Rows from block 6, named by matrix and row number. Each number is 500 + 25 x the weight over its row's rms, rounded and kept within 0 to 999. All counts start at 0. Numbers have three digits each.
# pw1: token mixer expand (model.blocks.6.mixer.pw1.weight, 192x96), inputs 0-95
pw1.10:452492472500514474521478514477497512502469539555476500543517498491463560505489461484501458477503495508531468500509524493548472490469492488470462501510479469494504510485474477457500471539498481484530530549486493483542510485464487483491527523518490541502484536488526498510497460532547500493
pw1.11:485463470477463527494473498513495545480515482515536483515499504476517525568509519553502531497484500492489511493481476486483435524469465498565492541488495490490510464491497489453511528487537519478507488476516493528465457526474501512484499521473508524537496496516493448517510464472499482522
pw1.12:485500483509540527468494524540445478519507473490533490558492537541507518475528489475516470491489511519475527531481551429450487506511489504508519518486480479499497496485494501491481498481510494503498536500556477478496456508486519485467486478523506518514509517522524517579501490473502478486
pw1.13:475515521505476520486510466507523496478523493502475478497543524445497531526518460515448532452460425509483494482483519505485460436462501536542506544480508480459467521499509501509523498541514526510506484498511509518470474523493486490502480511492510509474489518518499498509477466549487507511
pw1.14:517487494503506559488463509508497486526487484495491477495480498484509514461487532506469474513503474522456505487540509516473482448487459516520532519523443512469503495537482525527477505535497515494523480515510527509466541491510441456530458531503469490503502526524450539485476517475480534489
pw1.15:533474491496536475488509485490480494482501484533520494511515525516499464551482513531494465499520499449511492472500475528551482481516468466497520477488520499501498482492503526518515487453524493509485469574483461522483520485479512484451479430494529536502489508481503487575497508481485509513
pw1.16:526485480450530503456453503483532484516495528501486505496475485485505517535474462508470482486481529466498499460478480492533489503544510519468476525510502487521540521482475529490508528458530515464494554517480487531483522523508478511515520521475541535448529438487521507529481522505511498489
pw1.17:471551496528503516458477463528522492506516484504522521494527482484535569534497504509520495486477518547514557486542543507494463492504497548502507532450505461527480518513474525522495480472462486503517473530517505538466516529491484502513531503513492497496492509483498499518493492550516529453
pw1.18:523500500522493542510522491512474496489497453519508480462481483478516531451528496469484515559515453468470525527559517506468442513518516504499508514466507451481493521513494526519489534507571508470461533482508504514494536513513462503516486473503527515500507520507465498503536511508500524521
pw1.19:477426481500495498491498502534516506509506487478447518534503483494531496534498509478493498534499526475478513506519497472497447511501498534460489479470535520513522527495493477509464489513528509492495455521546451532522526479483516513446521512531522482477539499472513562469536469502492481489
pw1.20:485478473495442505463484502525511455500467473500486503485455517480476469497549483480504465483494515492486479495493470485491515505541497488540484496460476496470516466522520483559520488494495508486491491441457533523549518489513507523493496537496500446501463458515478495477488472513470503541
pw1.21:551484477488478511494435517496472508535517522476502505498486496525505522456498535504550501496499512458508512493501493457512535525499515461482496489443470536513493510485490520464512513465478483460494519488515493525463511522544524543504443524540518542490519506464479461508511480490477515522
pw1.22:517511503528529494517518484474483519490499495509508524565532534488502541528514467497460525513497529526558464470498517530459457475457460516507496538498537509534506518514492535528465506504502530509497485512503488495547512504482501494505480535541540475560545496468499527500512502492502495518
pw1.23:566471530510463487504448510506501511497494489508476513453498484495515522502497463550479471544487507512544524532462497517478481465495520465498476507500480475457533499501528521493487506506483469493480475488491467495506517512487464493449497498553477503443509443505472504468470482522519513481
pw1.24:503485493468529536482499466492483468515505455516468488469522452532479503500464524481473499533494473511502498495534491511522509466522526491517494471503473480513526555500476472485541527528487503491524442493474464561528468537507501500491472524479469511513498486509479539455519503530468539507
pw1.25:505507503485488502520449506459490485497496537478532471508432491471503486528485456528536496503473515512495485488510496503496544440472536513470469492528496497484551489516563491526462480502491510532456518475511494487501546476485474496471461483477476461517507489495493523530497469501460504505
pw1.26:504443526492484509498513499514504476539493475498500493477491491474516564496503496534457481453473482471483468482509497519490477445452507473505491559514527481481526490541508516533435502471513490492471494439500500511503481514489511454490509491516471484538531518528519467474530504487499514499
pw1.27:494505483539483478525472507502501515471506491499499493533537496503512518460525442431476527474447494485493508528489515519501463508529502528522514509455485527538525537492499512516530489523517488507532513532528501490491459435505468509520504507519531507486511504461475552540507541492534492510
pw1.28:532514491489502491512482494519502523511500553513523457539507487489494447512537422480449507543479551503478462487522491524493473480546502487524474485512510504490527513474519475506483513459535484500495501522511470521530507518495499485500499537527549485499519465512482547474517497465528528478
pw1.29:500470536503512502530461529517487502521505473459461532526506457454511506472491469498541500513511518531454536482495479482511527461495526510521456485479433497510460476496502464523522477488491497516470481531496442493492484497497458521499543506525479467503531507500480507520460478472517522494
pw1.30:454460528473474491490490544472504511493501514497498465537497492514461498486492471525505483490516474453452516480502520529440455528507524532499492483483509520477463492506461466507471463508448489486539480457518528528521483518467544502479490473485504482503447510503497517478481486520485477484
pw1.31:486494508560442520517524482503478518504468457567466510478483545486511500486484486462472497475506476518509450456494541540528505484509451516518503499498506472501502510507497484482489545513469474484491466463503487464478493465468453496487511531473534502498509523493473515491492503478492477463
pw1.32:514490504470497482474502507494486505541521518457484529487497501509544496473468434461546526519513491452497450466453489506505488478445495524470503473528513489467481515494495502496502490462529522476450540481530521511499489489469508486521519509481464472514498489470488499448471540516528499509
pw1.33:455527477521471516507494507492500469457541513562523489538483511489527525492541443475515516479498516471512494501506447462529525521505466512530521506514496470531560508520536516482474451454515506503541506508519530494499489517496489517498478508529501465466503474494484511482523487465521528500
pw1.34:484528510545509504494542516511496496515520527490458509504494508496523521488491511502507487473507511511572470541477533522532482485500562497469522506480488467524501522511504486518491538521530546494502519558506504507524503485460507550456500484512449456496515489475461489518540516476541497472
pw1.35:484492507537555468462472524491507473492501527486482513484471491506471508520527457520506496503534541455473475499447500461527502462506485513473474506465509531528525494468475501522500526467511515500501537458442510519502509494543452457495525517506468492471489454509497516524506530485503528495
pw1.36:533501501467512506537494512496487535492528521442504550519486504509529528490488542509507474495500490487491509515511490475507523485439534492459454502510493549502495521506515509501503500516499492503541446500526431474483537475490504492518493527523481513504525479538480472532553465513548486529
pw1.37:525458526513497516482460508503457539482497473542511520518524472510504505452478545502463538483470526506528505513504523503530463499501538451530527460502544502449475539507496498527467516513500479517508471520530508542504499497502495501515507491463554542490528492518453520519516518518509489481
pw1.38:497539497535536504495493502483475511489504520486455482489520490505501526520521497537500473487463498524510530517535514493496501480456485553516558517509493514490532474474476500536514496470511493488500505511513502540515522479502477510523545493540503450483531505494519513448548565509569481484
pw1.39:469457509527527480507437507527477501507509484459491470469493477485463515511483530503481504526490449462474490495484479521461496509497550464526518551489452523531481530528497491477462477500517479477502443530487514436501497481496473517476508480549517500493521493470486486500506515500492507480
pw1.40:536518502482558511506518545496515481510544517530478527527507524492466520507455487560486513529522515519496493503520522487508472525495494452531496505490532515494490508527440509516464489459522492532445496512513493445452526500503511521477516474481526506532481482474501487481489518504490542461
pw1.41:498495468482492511471495471477480490540462462480502549478499492497492545505499490525521481536520506454482523506498497481481471441506502536478492498499510454469500509475473472447514538499498457514526525497508475484491507576477484524480517479480546520491496508502519473477564524511482497510
pw1.42:530523501510531517533502513502528517509492530521479497488499507548496528500472540511459498498500510532489500505581495492516510533485524516525524514498510497532504498498510526528478486538535530512534494535500474505525546481511448483473493450521492490537529532519506486458518455497539561515
pw1.43:503498498513472470502470522485510516493528490497463488513459467452466476490524432503456472507501510530508478478489508501449458492458535482499480489479482512494516528490499457516558507501491500512446483488496493513482558488517508499478511511509444480472504505434505495486486507526530528487
pw1.44:502528493496482468515491461504518498476451513443495484527509502486500506463479494516481510504516500494496486526485518519480484538534505476527459492466504472521500517494512511529491508510479461497522501479462532480506517502593481526497475496507557508509517513500509477461458428517472507452
pw1.45:518482517499475501522516519513471517517500527503550511515517537499539516510460492525520507508506513550516482561468535525494474448481502531476512487547525492491493492497522524492549542569502514534470525485453465562521504516493509515518478522500498519533499523511504497507506500514517470528
pw1.46:466513470470530484526504457513489466501464469538497455541540536512494492484457515525488519519474507532531531493484524489523525498492521510517534513477501471521482457500527497515557509508423506509552494515521428482477494488534522523500505514503501497523518507509494493480497508498499519526
pw1.47:499538541526528470504479491521519433474514532547499506487481506502504521554481478457475471531480514538461485512488542473505524490482483517499504470479515474510500499475476471487521472516497484499532505441457514519537508493476471470497510511483512466502485495484473512542537459479498527469
pw1.48:471480480451502443472484493528470535494488527523520468551452448512465533520514460542517500515456513470475490437513493480509482493512485526489494484514485485509485541483507487489480509546521487504483481506520512472488503515474501490476497509512510482489542498499451545477527495537495491468
pw1.49:490496525516478486479502498504529489497506509530504461467505471473519499522495541490492494537526494506494494450478491480494495502529520512521483491549511554516464488515499467510503541476512466525526460428468517489507540522539500517504513495492451480480539535495486535485503477509505571457
pw1.50:476466461481492484477509474533499519485528483494438480493528492509526483520491503493459534509502457463467505494501539537499475484521502520484531543489490518571483546513531530506519546515484488493478504506469474517507496494513459515525502528526495460496509492424483499483520522529476500490
pw1.51:519469542457508469468540539497536523535469491498446535472508455468487506503517490506499474501491494502502527507498536508522557503534556476504465488517516520472520495537486519500534539461527529498464517498488484519490482509528478488505510505540509493444504498493508518522482512547539508512
pw1.52:485515474488457470533478486526535570520451465471506492509523450495473493501512501518482493485498511569492511509545514512506484499487464479551494463532520467497527518500515519532491511519537458517517475517513508442498510510500501465514476455504472482547496493511501503484481482486474491486
pw1.53:511478502473500499475497510556505543529468486520482489479480481486512509533485500513453444521477501492468486524542536515555480487474527498489485507516470517489526543486498507466480510497516540483484534539542467498468540540513477474494508516526519474451507493492506471512489483533450485517
pw1.54:505479478521511499484502466543474498476503500516505512514486499473438533542505487513505487491490517493495528484493517481547440503479514516479485515526479564537510485553516511519485537505518469510477533514465485453502511498498467479502483509506484548512493455548478502527547501551506500467
pw1.55:502488501534528481493506501529513535553509519497497510466481446447555508520538540526473480519496491480489440477535495491482488492483514500512454492489493502498492501513497484528517524520488509469522516563486531457461493475477522471496495502469534503488464534474520499488494500477504500564
pw1.56:473514526485469459497498544504511498494499488512505456535483533497504490449498457487524485459493505497515564513514476548486467500532499515550509473503492496500503475527477462509481478532489497479527455507520460456524481445570463533513481506504503477495488484483506519497505517469481497504
pw1.57:528471515536527507494485510540497539457488540493474477496488469491493533500506541499475485571505516527481544533542501533517468510494536477479534493532509486500516516478456515477453502531544526525463500499500482483493502517531504508532520482452507473489523501443489526507484494514512471508
pw1.58:522516499488444530517496484515511514497518535487495505458544515513505534474486504480517572516504479507504492543501477471478503527489442471529545490492543528504487514495498495490513466463490472528577528524511497534493482490509480490464532494500470498523487471497486531521490464486462471515
pw1.59:518496479499481493526473494514517499522495460478535531511491511503489497504531461497526528535480536432464498533505495484505489494536467506482546543493500544468484515481533486491484471479483480549460513487483498520493476494550504475484515568480493496495477538529511454515485467495545491498
pw1.60:440543531464473520485534461496499494478543485476502476502516494509479496478484495491520573475502467511494492507499491499508489507493499525490504501547476529453515526481527465492518503520439514453506518531512531529492494538464522503506503507503487503464478492546464512561533510487490513485
pw1.61:506516497496494452489511517494505522469507541496502459519519503488501509503519488509538472503475510416463497459517488492452502473558509480509502506465505491478537508518514480484453495472487496526494497499473520496493477542419518507476499545504531529534479463481519477495539513482516504492
pw1.62:502507492524498504526511452512530468456496544547494502510507542468547485484459446476466494513494516494507488477503515533505491511545527483492515491483523455494450464500476487480520534505524514470496503494476491488484511498494488567523517524486479483481505455494478555522463513484527468523
pw1.63:487511437470539503513520474487473459450511524497473490496510506490482491525545532495473557496476493531478479494510464527496503482490447501494483495474476483510476510539518485502520502488492508510479494526492419479497489497473505546459543509495521530482544489505478467494522520527520497462
pw1.64:511473518457459495475488522486508457482472503488429525518483464498566508505539514507477519565528489458515507505538453468495473500488518512567484521515485502505543530526518499487466523504494488470509493484512508479512507463502518461500521499501515467504506499500528479468500519496519495470
pw1.65:510493548471523516520484492526514510523505506497509520464505499498510513522499511487517459524518506503469475504449516510496542469445473497520472461484489540523458536522479530526492512482483474497507486431537500553500472504449502486490445492496513527523494488519524449518483514527533526492
pw1.66:504486491572487525530477535491513530505526514467466501480515500530521481500497505496490510482482502503510551480484526483559506499473518503529513472495461453530477468450476483474509500493496568466475516499532492524447541495514474456480528489507480514516493497479472476491474500515543484499
pw1.67:484551499527505559462533456512506514469516504512517510508531531488544523483508462480488500512482509514565483520529500506491457535472474511504538506474507492510479476487500506503457513501499517489507468527475502530447492488514491467486494499489582527461527459509502523511488485488528525495
pw1.68:517513532577491521503465496503504551491490533530513533468534475460534539538449510474483487467490474511469518513491516491518500517534539471493482476502499464520513482542532521488485479475486491536463512532532504475498510514478518483453502508509460485498512473464530506506475498498484466510
pw1.69:486482465521476527550492489504469510507435492511521466523485517534560467500476486462513511483494505564496530513537521484486486548491491466465509509512461477497500491489497481523511489498565496495509461544464492524454472489489476502479506509509524562490499490512515509522506511496527479509
pw1.70:476467563484488535515540500508470532540492498453485510499509502460474552524522539499493512459537482505511511489486491494503466540478542525498519479453503492504527469508459514491521521501522529495506487496484529498463492515482569512498471515473493519461471467526482517489545514500503483505
pw1.71:540473492532514489491467542500478513498515526445486537511458441494509524524503492550517497486485515516498506530518501531492537462485515523532482502530490498486521557528480531482467498518502521502449543508525498486509539493488492534487455497503510467491531470517474495490461468520526465528
pw1.72:488495511521536499454493543518456550506555507491508491497548505486452513542523526542491504466525527511504517492495485513551516566497462505537475539490486545504486496498485482495517482516505512525539504483489463548500498496507511513510514508493516506478494487536509526493569491506522501524
pw1.73:494503472482527545492496506510523514503469485516496464511499478520523510449512487550450546519500490493458547499477539504528488489447471516514477509535484462491502469497545527464494529520490546494523508439535538480522499467517485523533510517523501501511534510504523519469513496509478519477
pw1.74:508540516510506472477513513495502467493487445488451509544524494449504536539496497463434491478523494466491493486501528486462473423512505511516479534504534508497490454474502487533476496516509518523532534517497523496487480470486483514490529497486562530473507513524521514530514517507497499488
pw1.75:513495502500485502532474538485480507504476490512471469510464488512565530534499515446481531532489536513507510487491508506476543516487500529479462517511536478510536489508541528524510505488519469422516468449460496512481478472470498492486475528519481473471499474485544497522518532506521500510
pw1.76:507496490505480503487535501470431511518515479468461477534471511487495512537489477490507496487517517498561493489484511510522454488534489477488506519478518524507542506580516482503513525523503516510465465543483501560535511462509488534497483523517506459509476473495498472507494460533519519525
pw1.77:519477555514462521510481533490511471481514503469508474502530532535463520484499473516520459513536510509490514489479518500532465539546502475525523511526522456477540451486502499508529526516471502500522498517462501563486481513504513525462510523486480522493494505514433540527523495527496514507
pw1.78:520507492525517512463499501487489503550493540471498519503446497469485525468480471509495480466508483557495545508491479527523514499526473506519493511547459464475549528539516504480494466495484510538510551526511512511477543481518509525475463531546459511460508509505539486499516497515521508493
pw1.79:487480505498519490499517556508531561518481531488512499500486533508474516527501537489537448530494527510483495525498510521518528539504497454534515527489486542473487489522490412522477506458498461494528512528476483521481466495499506484462466488513496550516493486489472490528518527491489496481
pw1.80:468447499492489475481511482547503516507494491501462473488508499518522512473510530538512507487430508475534498507476537510460496505497505503531495524490506497509559531533547540522503468504542505518503493460501537491459470520484504493509498500514491456474531480517474513521564486462526494470
pw1.81:512492495468456492481490499528476542524497492468450493480475516527531547501465506492479455485496518523486508458521523503524505479496482549475522474496469479477477470471521544522461479506493522527526467522501508510546499520524489490439494525499458483479548503482471549512532494505507517503
pw1.82:504521523476433514529505473526539492505482518556500495485474501542463482495495496507455479516508477500435483513467537512477502477533517502511536574504522533456505485482452502504518494502531505505494503525477482473493498479507515480511478486501505502497499490476504501541487471543459502449
pw1.83:493470476480522513506490515492536548501511515512545506518514511524461520519464476546507552479574515510484461550496469502524503516519467504499493511488468576490486493462504504505532483512551508530492489510463503491491533487516478498522520505520501521483488530506499506497479537491479495562
pw1.84:458506481512530516510472484537549525496483495528494508475544488500562543503514463534494438474518507508481485508500527478536472468514522547514466543504531488500440519484511474555514520496499493524523502493498517495515525508495506512495490508509439502461501509482538513510509478535507528500
pw1.85:510487512491515522503479495514497536488470481490481509498483555503524513539514495509468457494461504490472498525536528470537480524509543529463509501525471525502457517537492532515477460508531514484524476460489510430484499522526453491502474517463480507478520542483506533513526499466473475533
pw1.86:506475514505502519532478502487519474564483492511475489506507473495483510528539497535513471508532558449488501499492500467442528518511536510495542451525488477537515484519491457527500521510548509483522528486522502481511493476479512500483566510488524484459539492508520503464517501520507499456
pw1.87:458454535465496487474468467484479521490490507493486446503480471498497527510445505491501514539549487508536474495472516500467480462483522507505558509501514476497462464460457505539511516476499503486535547484479491514477515514505449477486490520489465474483492489509482533517489458482507530509
pw1.88:490499480521539510485498491484485513493481494480512505493478456483525463483479514485507444479453505478467480512526529504492485435474529467541490489502477535492529492519519542528469481511494498537479458488469492528492507480510486542483509509550475461487459480497511536491454490491443482528
pw1.89:552505487510523468459482480507509531510516516507555523470516487506496493483519491507475469514459508505539474528477501473506511486508493501557484465474495465501492479463493534517502457507499520517504461494534537521498491509486477517466557503547488471481536540516454528477556484504501469487
pw1.90:502514493498495484540499504478537517537485482471509495538485461509489513517481519470493468514502465541511432478456494486463524467460487528523521495505532489488514553521518504502520520522488457488492482486506466522545484452516498464479488508519522474545522526463512529482489494557500525482
pw1.91:513507472511548523520476495487494473546509520555463507478498494488525515475509511502469506545500487542486544460543504485510517515459484501522524538493486488498488520523474536520512506551492485477503510504500470553458522462546457484505497477512558494504531497481492463463509477512528511496
pw1.92:526476461476471488442467474502505500490483504462480524532487476497503492480497472498506475469511454444541505472479535531498494490494483519542513476497446488491505504538513515528513487487514488525516479503459531458521540533559462487502483524516463515514548476504485525502497497499462493484
pw1.93:539518506508525460504484514475488514529447535505524525528515471512525526492446469455512465477492505510502458471486482515486531521523490500499476495503520500497474497521475519531502492486535524522550509521505500533504505515508490470465477472478452444475454555520496494445484471518497501488
pw1.94:473471525500558474485519481493483476539509449473514512518494469519478499543544459518501488549479511465484504502522493528538517491512517520528528531497476516509539514508497485483498473510537499502511465546506521504482514504490496465496434487548497517509479475474474472513498474524528444477
pw1.95:479533512510472486511481516466523493546479468475518523523478476514463494478485472511500493508508488507489442495467528502519475439469521520499487512522499513512493484442477521524514464520466514534473465513476532494545488468499522532459463513490454505475499490479503539443501532522497509517
pw1.96:489542502492554497481505538490472484498500510463466520502502506493493509512531478493482543489487533510535482506540543519490522483530497521476467518488534534497543509527457490492521501532477575476504549515526510512491507513552511486485495516517504525525526476545518466478511514467545499466
pw1.97:496486498484512491489471451473489476508539531488443493501494513471499503445492481498492474473480482477514450445517464501496439515500530521529495512471481517497487463501481487483548478518516513498511475487475472523514528466529495511491489498485505504496487514512454460535536500447531444480
pw1.98:510493504512502553509495544523482464535536479496546495465494456478491519471514532488509505524578507521480462467512498504474515491531488494489458486488502506479462494521490507515483515440485466508520519485499476468539467491525462533501516503469493519521552487494496533486466463488475507503
pw1.99:541515495499515527456488522483480510548535497540502561522477506503520481516489516469499510536482510489473493483493494516534496496505497496522568477517458488470481496456548509526516529540522491509524472499483475496516514481498494449509544485537498520461522528520479529472520530517551488488
pw1.100:516444524527499493434456487501506516463544498481499495486510504506467503521490515532485523464467506492493537482480501508506493482541497458466478486476474484531502509492557463453521520481491532474498469469504494533493457483513507527479505513469479527461521484483522492514488503467503455550
pw1.101:502509489499533490483457510481527514468538490487438475479496548511483505483518454483474465521499525470540466471479553508479469464559542502507549504482513517519480506503458523475491539499512491468502502506512514490479467516523469523486514501513528473478515472500487545480495479530527476499
pw1.102:524522489496567513531524496486465500500516497491528453532543503492499514495523537524476513518492498526539522532508546544484486533511474465520498515523460499530511524505498507498460478506532543470528485529503432491508517527505511499516486498542538502497523473496505487510447492551525503479
pw1.103:490471499543556479489532504474488484526433517507459460503482510440481496496522501406515479499531530495489534488491472514506500475514523477514547474499450507493506463493495505529506477507483482515516490499485496498525466490508499467469494530520515496513497528537511490487502531514496469537
pw1.104:470475482468461513539488437508493529487474502541499472512533528501495482508495475490511521485486461490525492465537503506514509535471519485517476543453510514448478507466486485518492451494483478533502490499472497505544456523512501503510501522524513483515512466484515544504443443528480494497
pw1.105:498517461504510462540502503510482485486476472496493518520495491543513487520503491491499450464479528488477482548506515480495510542493548476485464511493493503494501540528489513464489476487482492511493521494549542524518505477564496455517533526489484514478555521520471530499535521546515546467
pw1.106:494489509485526520511431458502484529492503522485493464512511521497514484521486510477533465509487493463514498502448501487479468440483471483500511475463510469489444480503513515523500516506523500487550474491478503465495504482508449463485495520517471433499551501533514541503525488528505498530
pw1.107:496543481531486471499454488485465474517501477470442555527529479498507514526475475536483494505491506498484479508461514480511472510497455514487503491467526507524535479513528506544473475551457508468482504526471495510552507532458456553502469478488501499489506513487498509527504465493520500497
pw1.108:513489506536494478519504465480524536477514527499486510481484539479536500535520490468472519500429516540506469522489497537498472520495485503500518500480474459489494499463459506483529504531520539516507507547537472500466463520439547498503514518560492525466499487508497481513512508484519506459
pw1.109:496491506443511483507483496490524525524530513475498492478535452493512489547492462495457569532502521493481557512460487494539545511482510498507539511477520515494483505510475506517524494459513526491526521491532505510523529546491480497497471530528436516495518473480534487526468502528503515495
pw1.110:551491500481512531485490492484524536496509494490522506506484501538521506458500528554511534517498481509490482469529494435482497509474517432534491503500487498514497436463498547458515462508549534491515509529469516475479503515504516485482480512506451478499548486504488521515505502529497538479
pw1.111:510458467487495503484524554502517536511486481502459477469454524485523525521511548441522479478490523526476550489521529521508451448482508516484509538514477512535523494467510482478504512492464491500525486507485495526465534526478485511494484497496446454502513495547500510510527491505513516525
pw1.112:488513467495488498499529534448482484469485479502480448529485472456523567512523493551484494489501473494494559508501508489520489468530505488499470454506449498481489509515507502485478489517498513537527515546496533528515512525490524515488502487495457509458507517507492504530525538463508533447
pw1.113:501499479538492512494468517475493468436524462485487500498454437471507486515473449494486491520492498504484498539493507526517518515531488531508496470498467484503545502491486527505537511496526512494535518524477458560502506481527477523492474468472540522474458487469511523526484497536531522529
pw1.114:519489495485539534509511483500541499517576499503466523502520498469478490471542437525510503517501540491496500511490488486502494481481467524483549466542489488453519475514540507523541539520525505487533492491515475539517485510507459525484503500534501481518537508527529507499527522501482529547
pw1.115:437480476495537510483489470516476541481503518480512509523506500510518511517508468492503453499465526523463518429475480486480486490504479523509474496493508508541498468535495479494476481472525490502539512477494521524489495498438499516489454480448469498533511502524526525548486489558502475487
pw1.116:517519544457492468470485504492504456508519528513485504523516482493483492504489490467496508516530476528499525490524480477510519503522502522512537532490531500517499484485496446527566500523492570479522529520524494491537544522479505504504489483555519486487502464494513427505512443505466497508
pw1.117:513471509478537489483482478537543512492503489495474467501531476503501484468478487515507476518511477491553525473532482504505496455489461473503482525516526529491494469507507493503479512536504480544462505473514484484521478486525471473504530457458500499550473518553535484469446462472452499504
pw1.118:533470485521454532534513513508541516481512477515551476527557488485477485504471490516515458506491502489539507529476477518460480521503502526525513493502510519508505500473510472473507535505508479532505479502515511510488488482550491483529525466568563477542546501514496502495480520482503535542
pw1.119:552469540502533506542537546516473529524489456542486473506498536507515521507523504528522489513546512489534505515512541488506522528497463523480504516521506541541520486472464502524485544512494507513454484525487482524496499541481527566518498531499507481548488495505488503524497498486484529520
pw1.120:559449478534495519551481490502490484474492497482476530526476461482535518520487505516545493502496501491497511491535518547527543498476470472516485520458484455483549537515495503490484505495508510536468482500533477499506500544464482511462488469537526497478535465500488523488479453504494480509
pw1.121:541508501534481484478509512465515544465520523467481485496502502509489494529490514489487475478484488478496488446493490484481450518486515493538498542523508452475514477527468474522487504484560492505489519498467484450491532481537505495430517514505500494508553490491441503529519491470477536494
pw1.122:512510445478442541460509503511475565525506517489512498462510465520483522523453512500513522513546524537491502501526533503520484511504530477510484525486471496525471490509473490488476501502526451526483464495453513501488472507538444518490494534496481503479540490498540495516471505503475538505
pw1.123:493489520488528536475510518495499511485541488468476449468471503497491516509551507484478485446490481505457484455491476497462474551513454507473505449457514495531504505536535445492499512495535468526513514481482500499486493462485465489532503506533504516524520506487520551518497469520495489476
pw1.124:502448517499473560517488550490468520490482517468522501517480481505485513484491537502487467526451514499487554505477503528496497516561535481519489475518459487521492518507485506534483504473530439504520502509483480521514507532509518551532526474498511537478502498448502513511455519480519511479
pw1.125:499529518485497493488491553471514498489499517521487521507477525558496534452529478494504503482459497478472450503457502462503445441503575499496526497490492517503472491539469502520491513490498523506537500506503516486447471470544485475508547500482504495484485486534483500528481496498527502476
pw1.126:537460477475504474453488532480474507507505523481477503517522479538487507513492493498512504487503529529534514502478535492548507474500513538509487490503493553525522525504456472488500510515508498471523483522450503488533484455476482526500505446510512465490457504478456491447493505529540443532
pw1.127:512470484506518488496476505518500534541458465467502476484536488524489508510481503554528490503478499451496525405457478504505482443500504456457498494493525511489488493489485474498490524445506489516506521489509503530515520556514487507515522517473476514480509466486523535488520536478514509508
pw1.128:447447508513485449514480483525510480503464526522542493451489505535516482467488484523523508500508499459498488548493531504510509498508500469531452485483476525480494486531485536523492515487513497508540531503492502510520527504471501455508475494503514522499552532494467564489494543473527458506
pw1.129:508535508504507457486450506465470470544466480538528462482475476509473511526471485512484460500461502547490489500490537519525483485510499455453522511510460445497487475511499488514469488536492515530489468523514511478516521501497507530464510480529556493478516509479460527510512513480477505463
pw1.130:497547537489521530506502519507508505472529515508510524541506498516489533500484454542495518507469535469545514477510490496514474548512489492501483504504477507537505472544509486541451515511477514510547494516483495537547527495476479520563483536535503505504517508494515512486506477566465522535
pw1.131:504478514525469468499489564535533501506509492480501502536466527473519560545529489526543483490487513464513488476476531503480491459528512491476490451555518494503536495484524466512487504502530455489452495477521515518466508518462468529506486539480504518522502508481504529499470507479491516525
pw1.132:533507519464459561516515490536499517475499547479539463509467538511509498512498530504490496527501473537510466525485500506549552476506499510492491502480513517528484464520469489509477505464490483495514488478554518556466503488471499469433543509527524518514503535487484499494481515493512521510
pw1.133:498463521508556504453556477487467555528476490500484502467470501491497525460500472486497493487491532492505484502478530477492486482504487507466507527498461461523461506482484469487522512512505458547492521526521475520465524504547526518493493488520491500511508512508504483486471484558551465452
pw1.134:525514506499529512490533510498509545500533515472521550579491485547497472494489443478491493516498499438502508455474529536479537459538494509491547459520512519458505526517497522498501468529502530505506478548503488493502473493513481502486527521510504509512477485506476507480537498489522536492
pw1.135:516524517575537513503525489467548520531505486454529491473482506489506535492504491496507509536508475468513537502490536508503499502521548496528481498526492520512496546529524528548479502510551531533511509519479523520498525482443473481497480546523496473531491512486509529485462481475481499473
pw1.136:500515522513498524494528516468484513524504495525455479506543511501491490445549501532494530484521533514530494482457502463503505494495532496500494524484481484521468521500516446467560516520530495495521546484514487547501516510490515494552503497482483493470534525540470454539498466499550518488
pw1.137:508495551460503502507513526484498481506528561496485514507517467506504513507489516537477470517474497498508455506482472523463539510560558490513509487510484473486501529535478500488469457533516501523556485469475492525485506514529493468524498565548504520505507497508499547484475489504534485492
pw1.138:489526520469485494531497499522488499522546474518525490480503483472489507522494503514489482482458490495486532456498487513486483516442464502529524525469479536521491496528478555501507459457464475492475494497463553517525469477519514490486528438462516524516517494520489468508510477537489535455
pw1.139:465478496514543486486511484488473498503544477476535540458483471487491524485469491495522491498513506461504507484487505529474487517469491501521480503497532507478543513500536487504462516531514485520534548480512509539505468496474519540492493483493544576483503492566478531467506546466510516501
pw1.140:513558487508545463528498500573502496517513510484502497530503497500563510498500479521498491498478472512483481500507474504502511500467487518498514516472516496439538488554524492484529521470495537536496525498440465476493500508521466450521509491470503485515514484509512497483482551480486518447
pw1.141:545483481505487519484488533498473517525527482509506477486526516493512512548489508472524487486513540503476503542511530526499562436491469494499555469522535502524436481492516508511508534482532494503506526502503499476506507503478508533521508528485522500495506493501437487523453513456522449480
pw1.142:477502502552503521503489487471491533458515490526519494536508492454527502497506501487500448489528503467488506497535500496516484534438486457506508517512511428460512497511468478493512515498510509529518479481542509517485518511504473527443536504512548500538538476539468483535490500461500495488
pw1.143:504511482499432467507492504504476488521486508453489559510448515495529497502502470472477508499480508475482497486483497463515469478513464505468502500508499503482522525468482475516476509524541478531474490516544495521487488491508511429479484531459545485497473512469495442479438492483491513504
pw1.144:530487491479496502526505461482489515502507469506501452498528473485504472489490545538522497543547456469501492484500500545539495516501509490481460515536538521488485508514522513508444509542501502504471495523504531489546468478528457440508496501518507464496485514493520516506494501496443477554
pw1.145:484461507487548518431540508501567490510485507468496486524521505473516545538507479455504497505486511573464490470481505500486530518556523494455496522536502498515507505500486497490507468494482518511531523537493474480520516494526470498496519539489491535463485499498460484493527486495502469496
pw1.146:497455526527486485473507532454535488546499505491487461494528461524494525483452524516516490520543490482519467440496524480510527479505516480505500481532481472512486499520523481503503527525544480458494480504523499489482510542478497529523496517479511477503488481512434507477462554519510547508
pw1.147:490517507528486533485512470472497513545502454507531466442513520510508515477551516562503475495534544543492529489495454481547470492481505501532506486503509510515530484472516503503467493522525496529508509527495525541464480496505530512531525545558495456484480513503487515520509516506503510475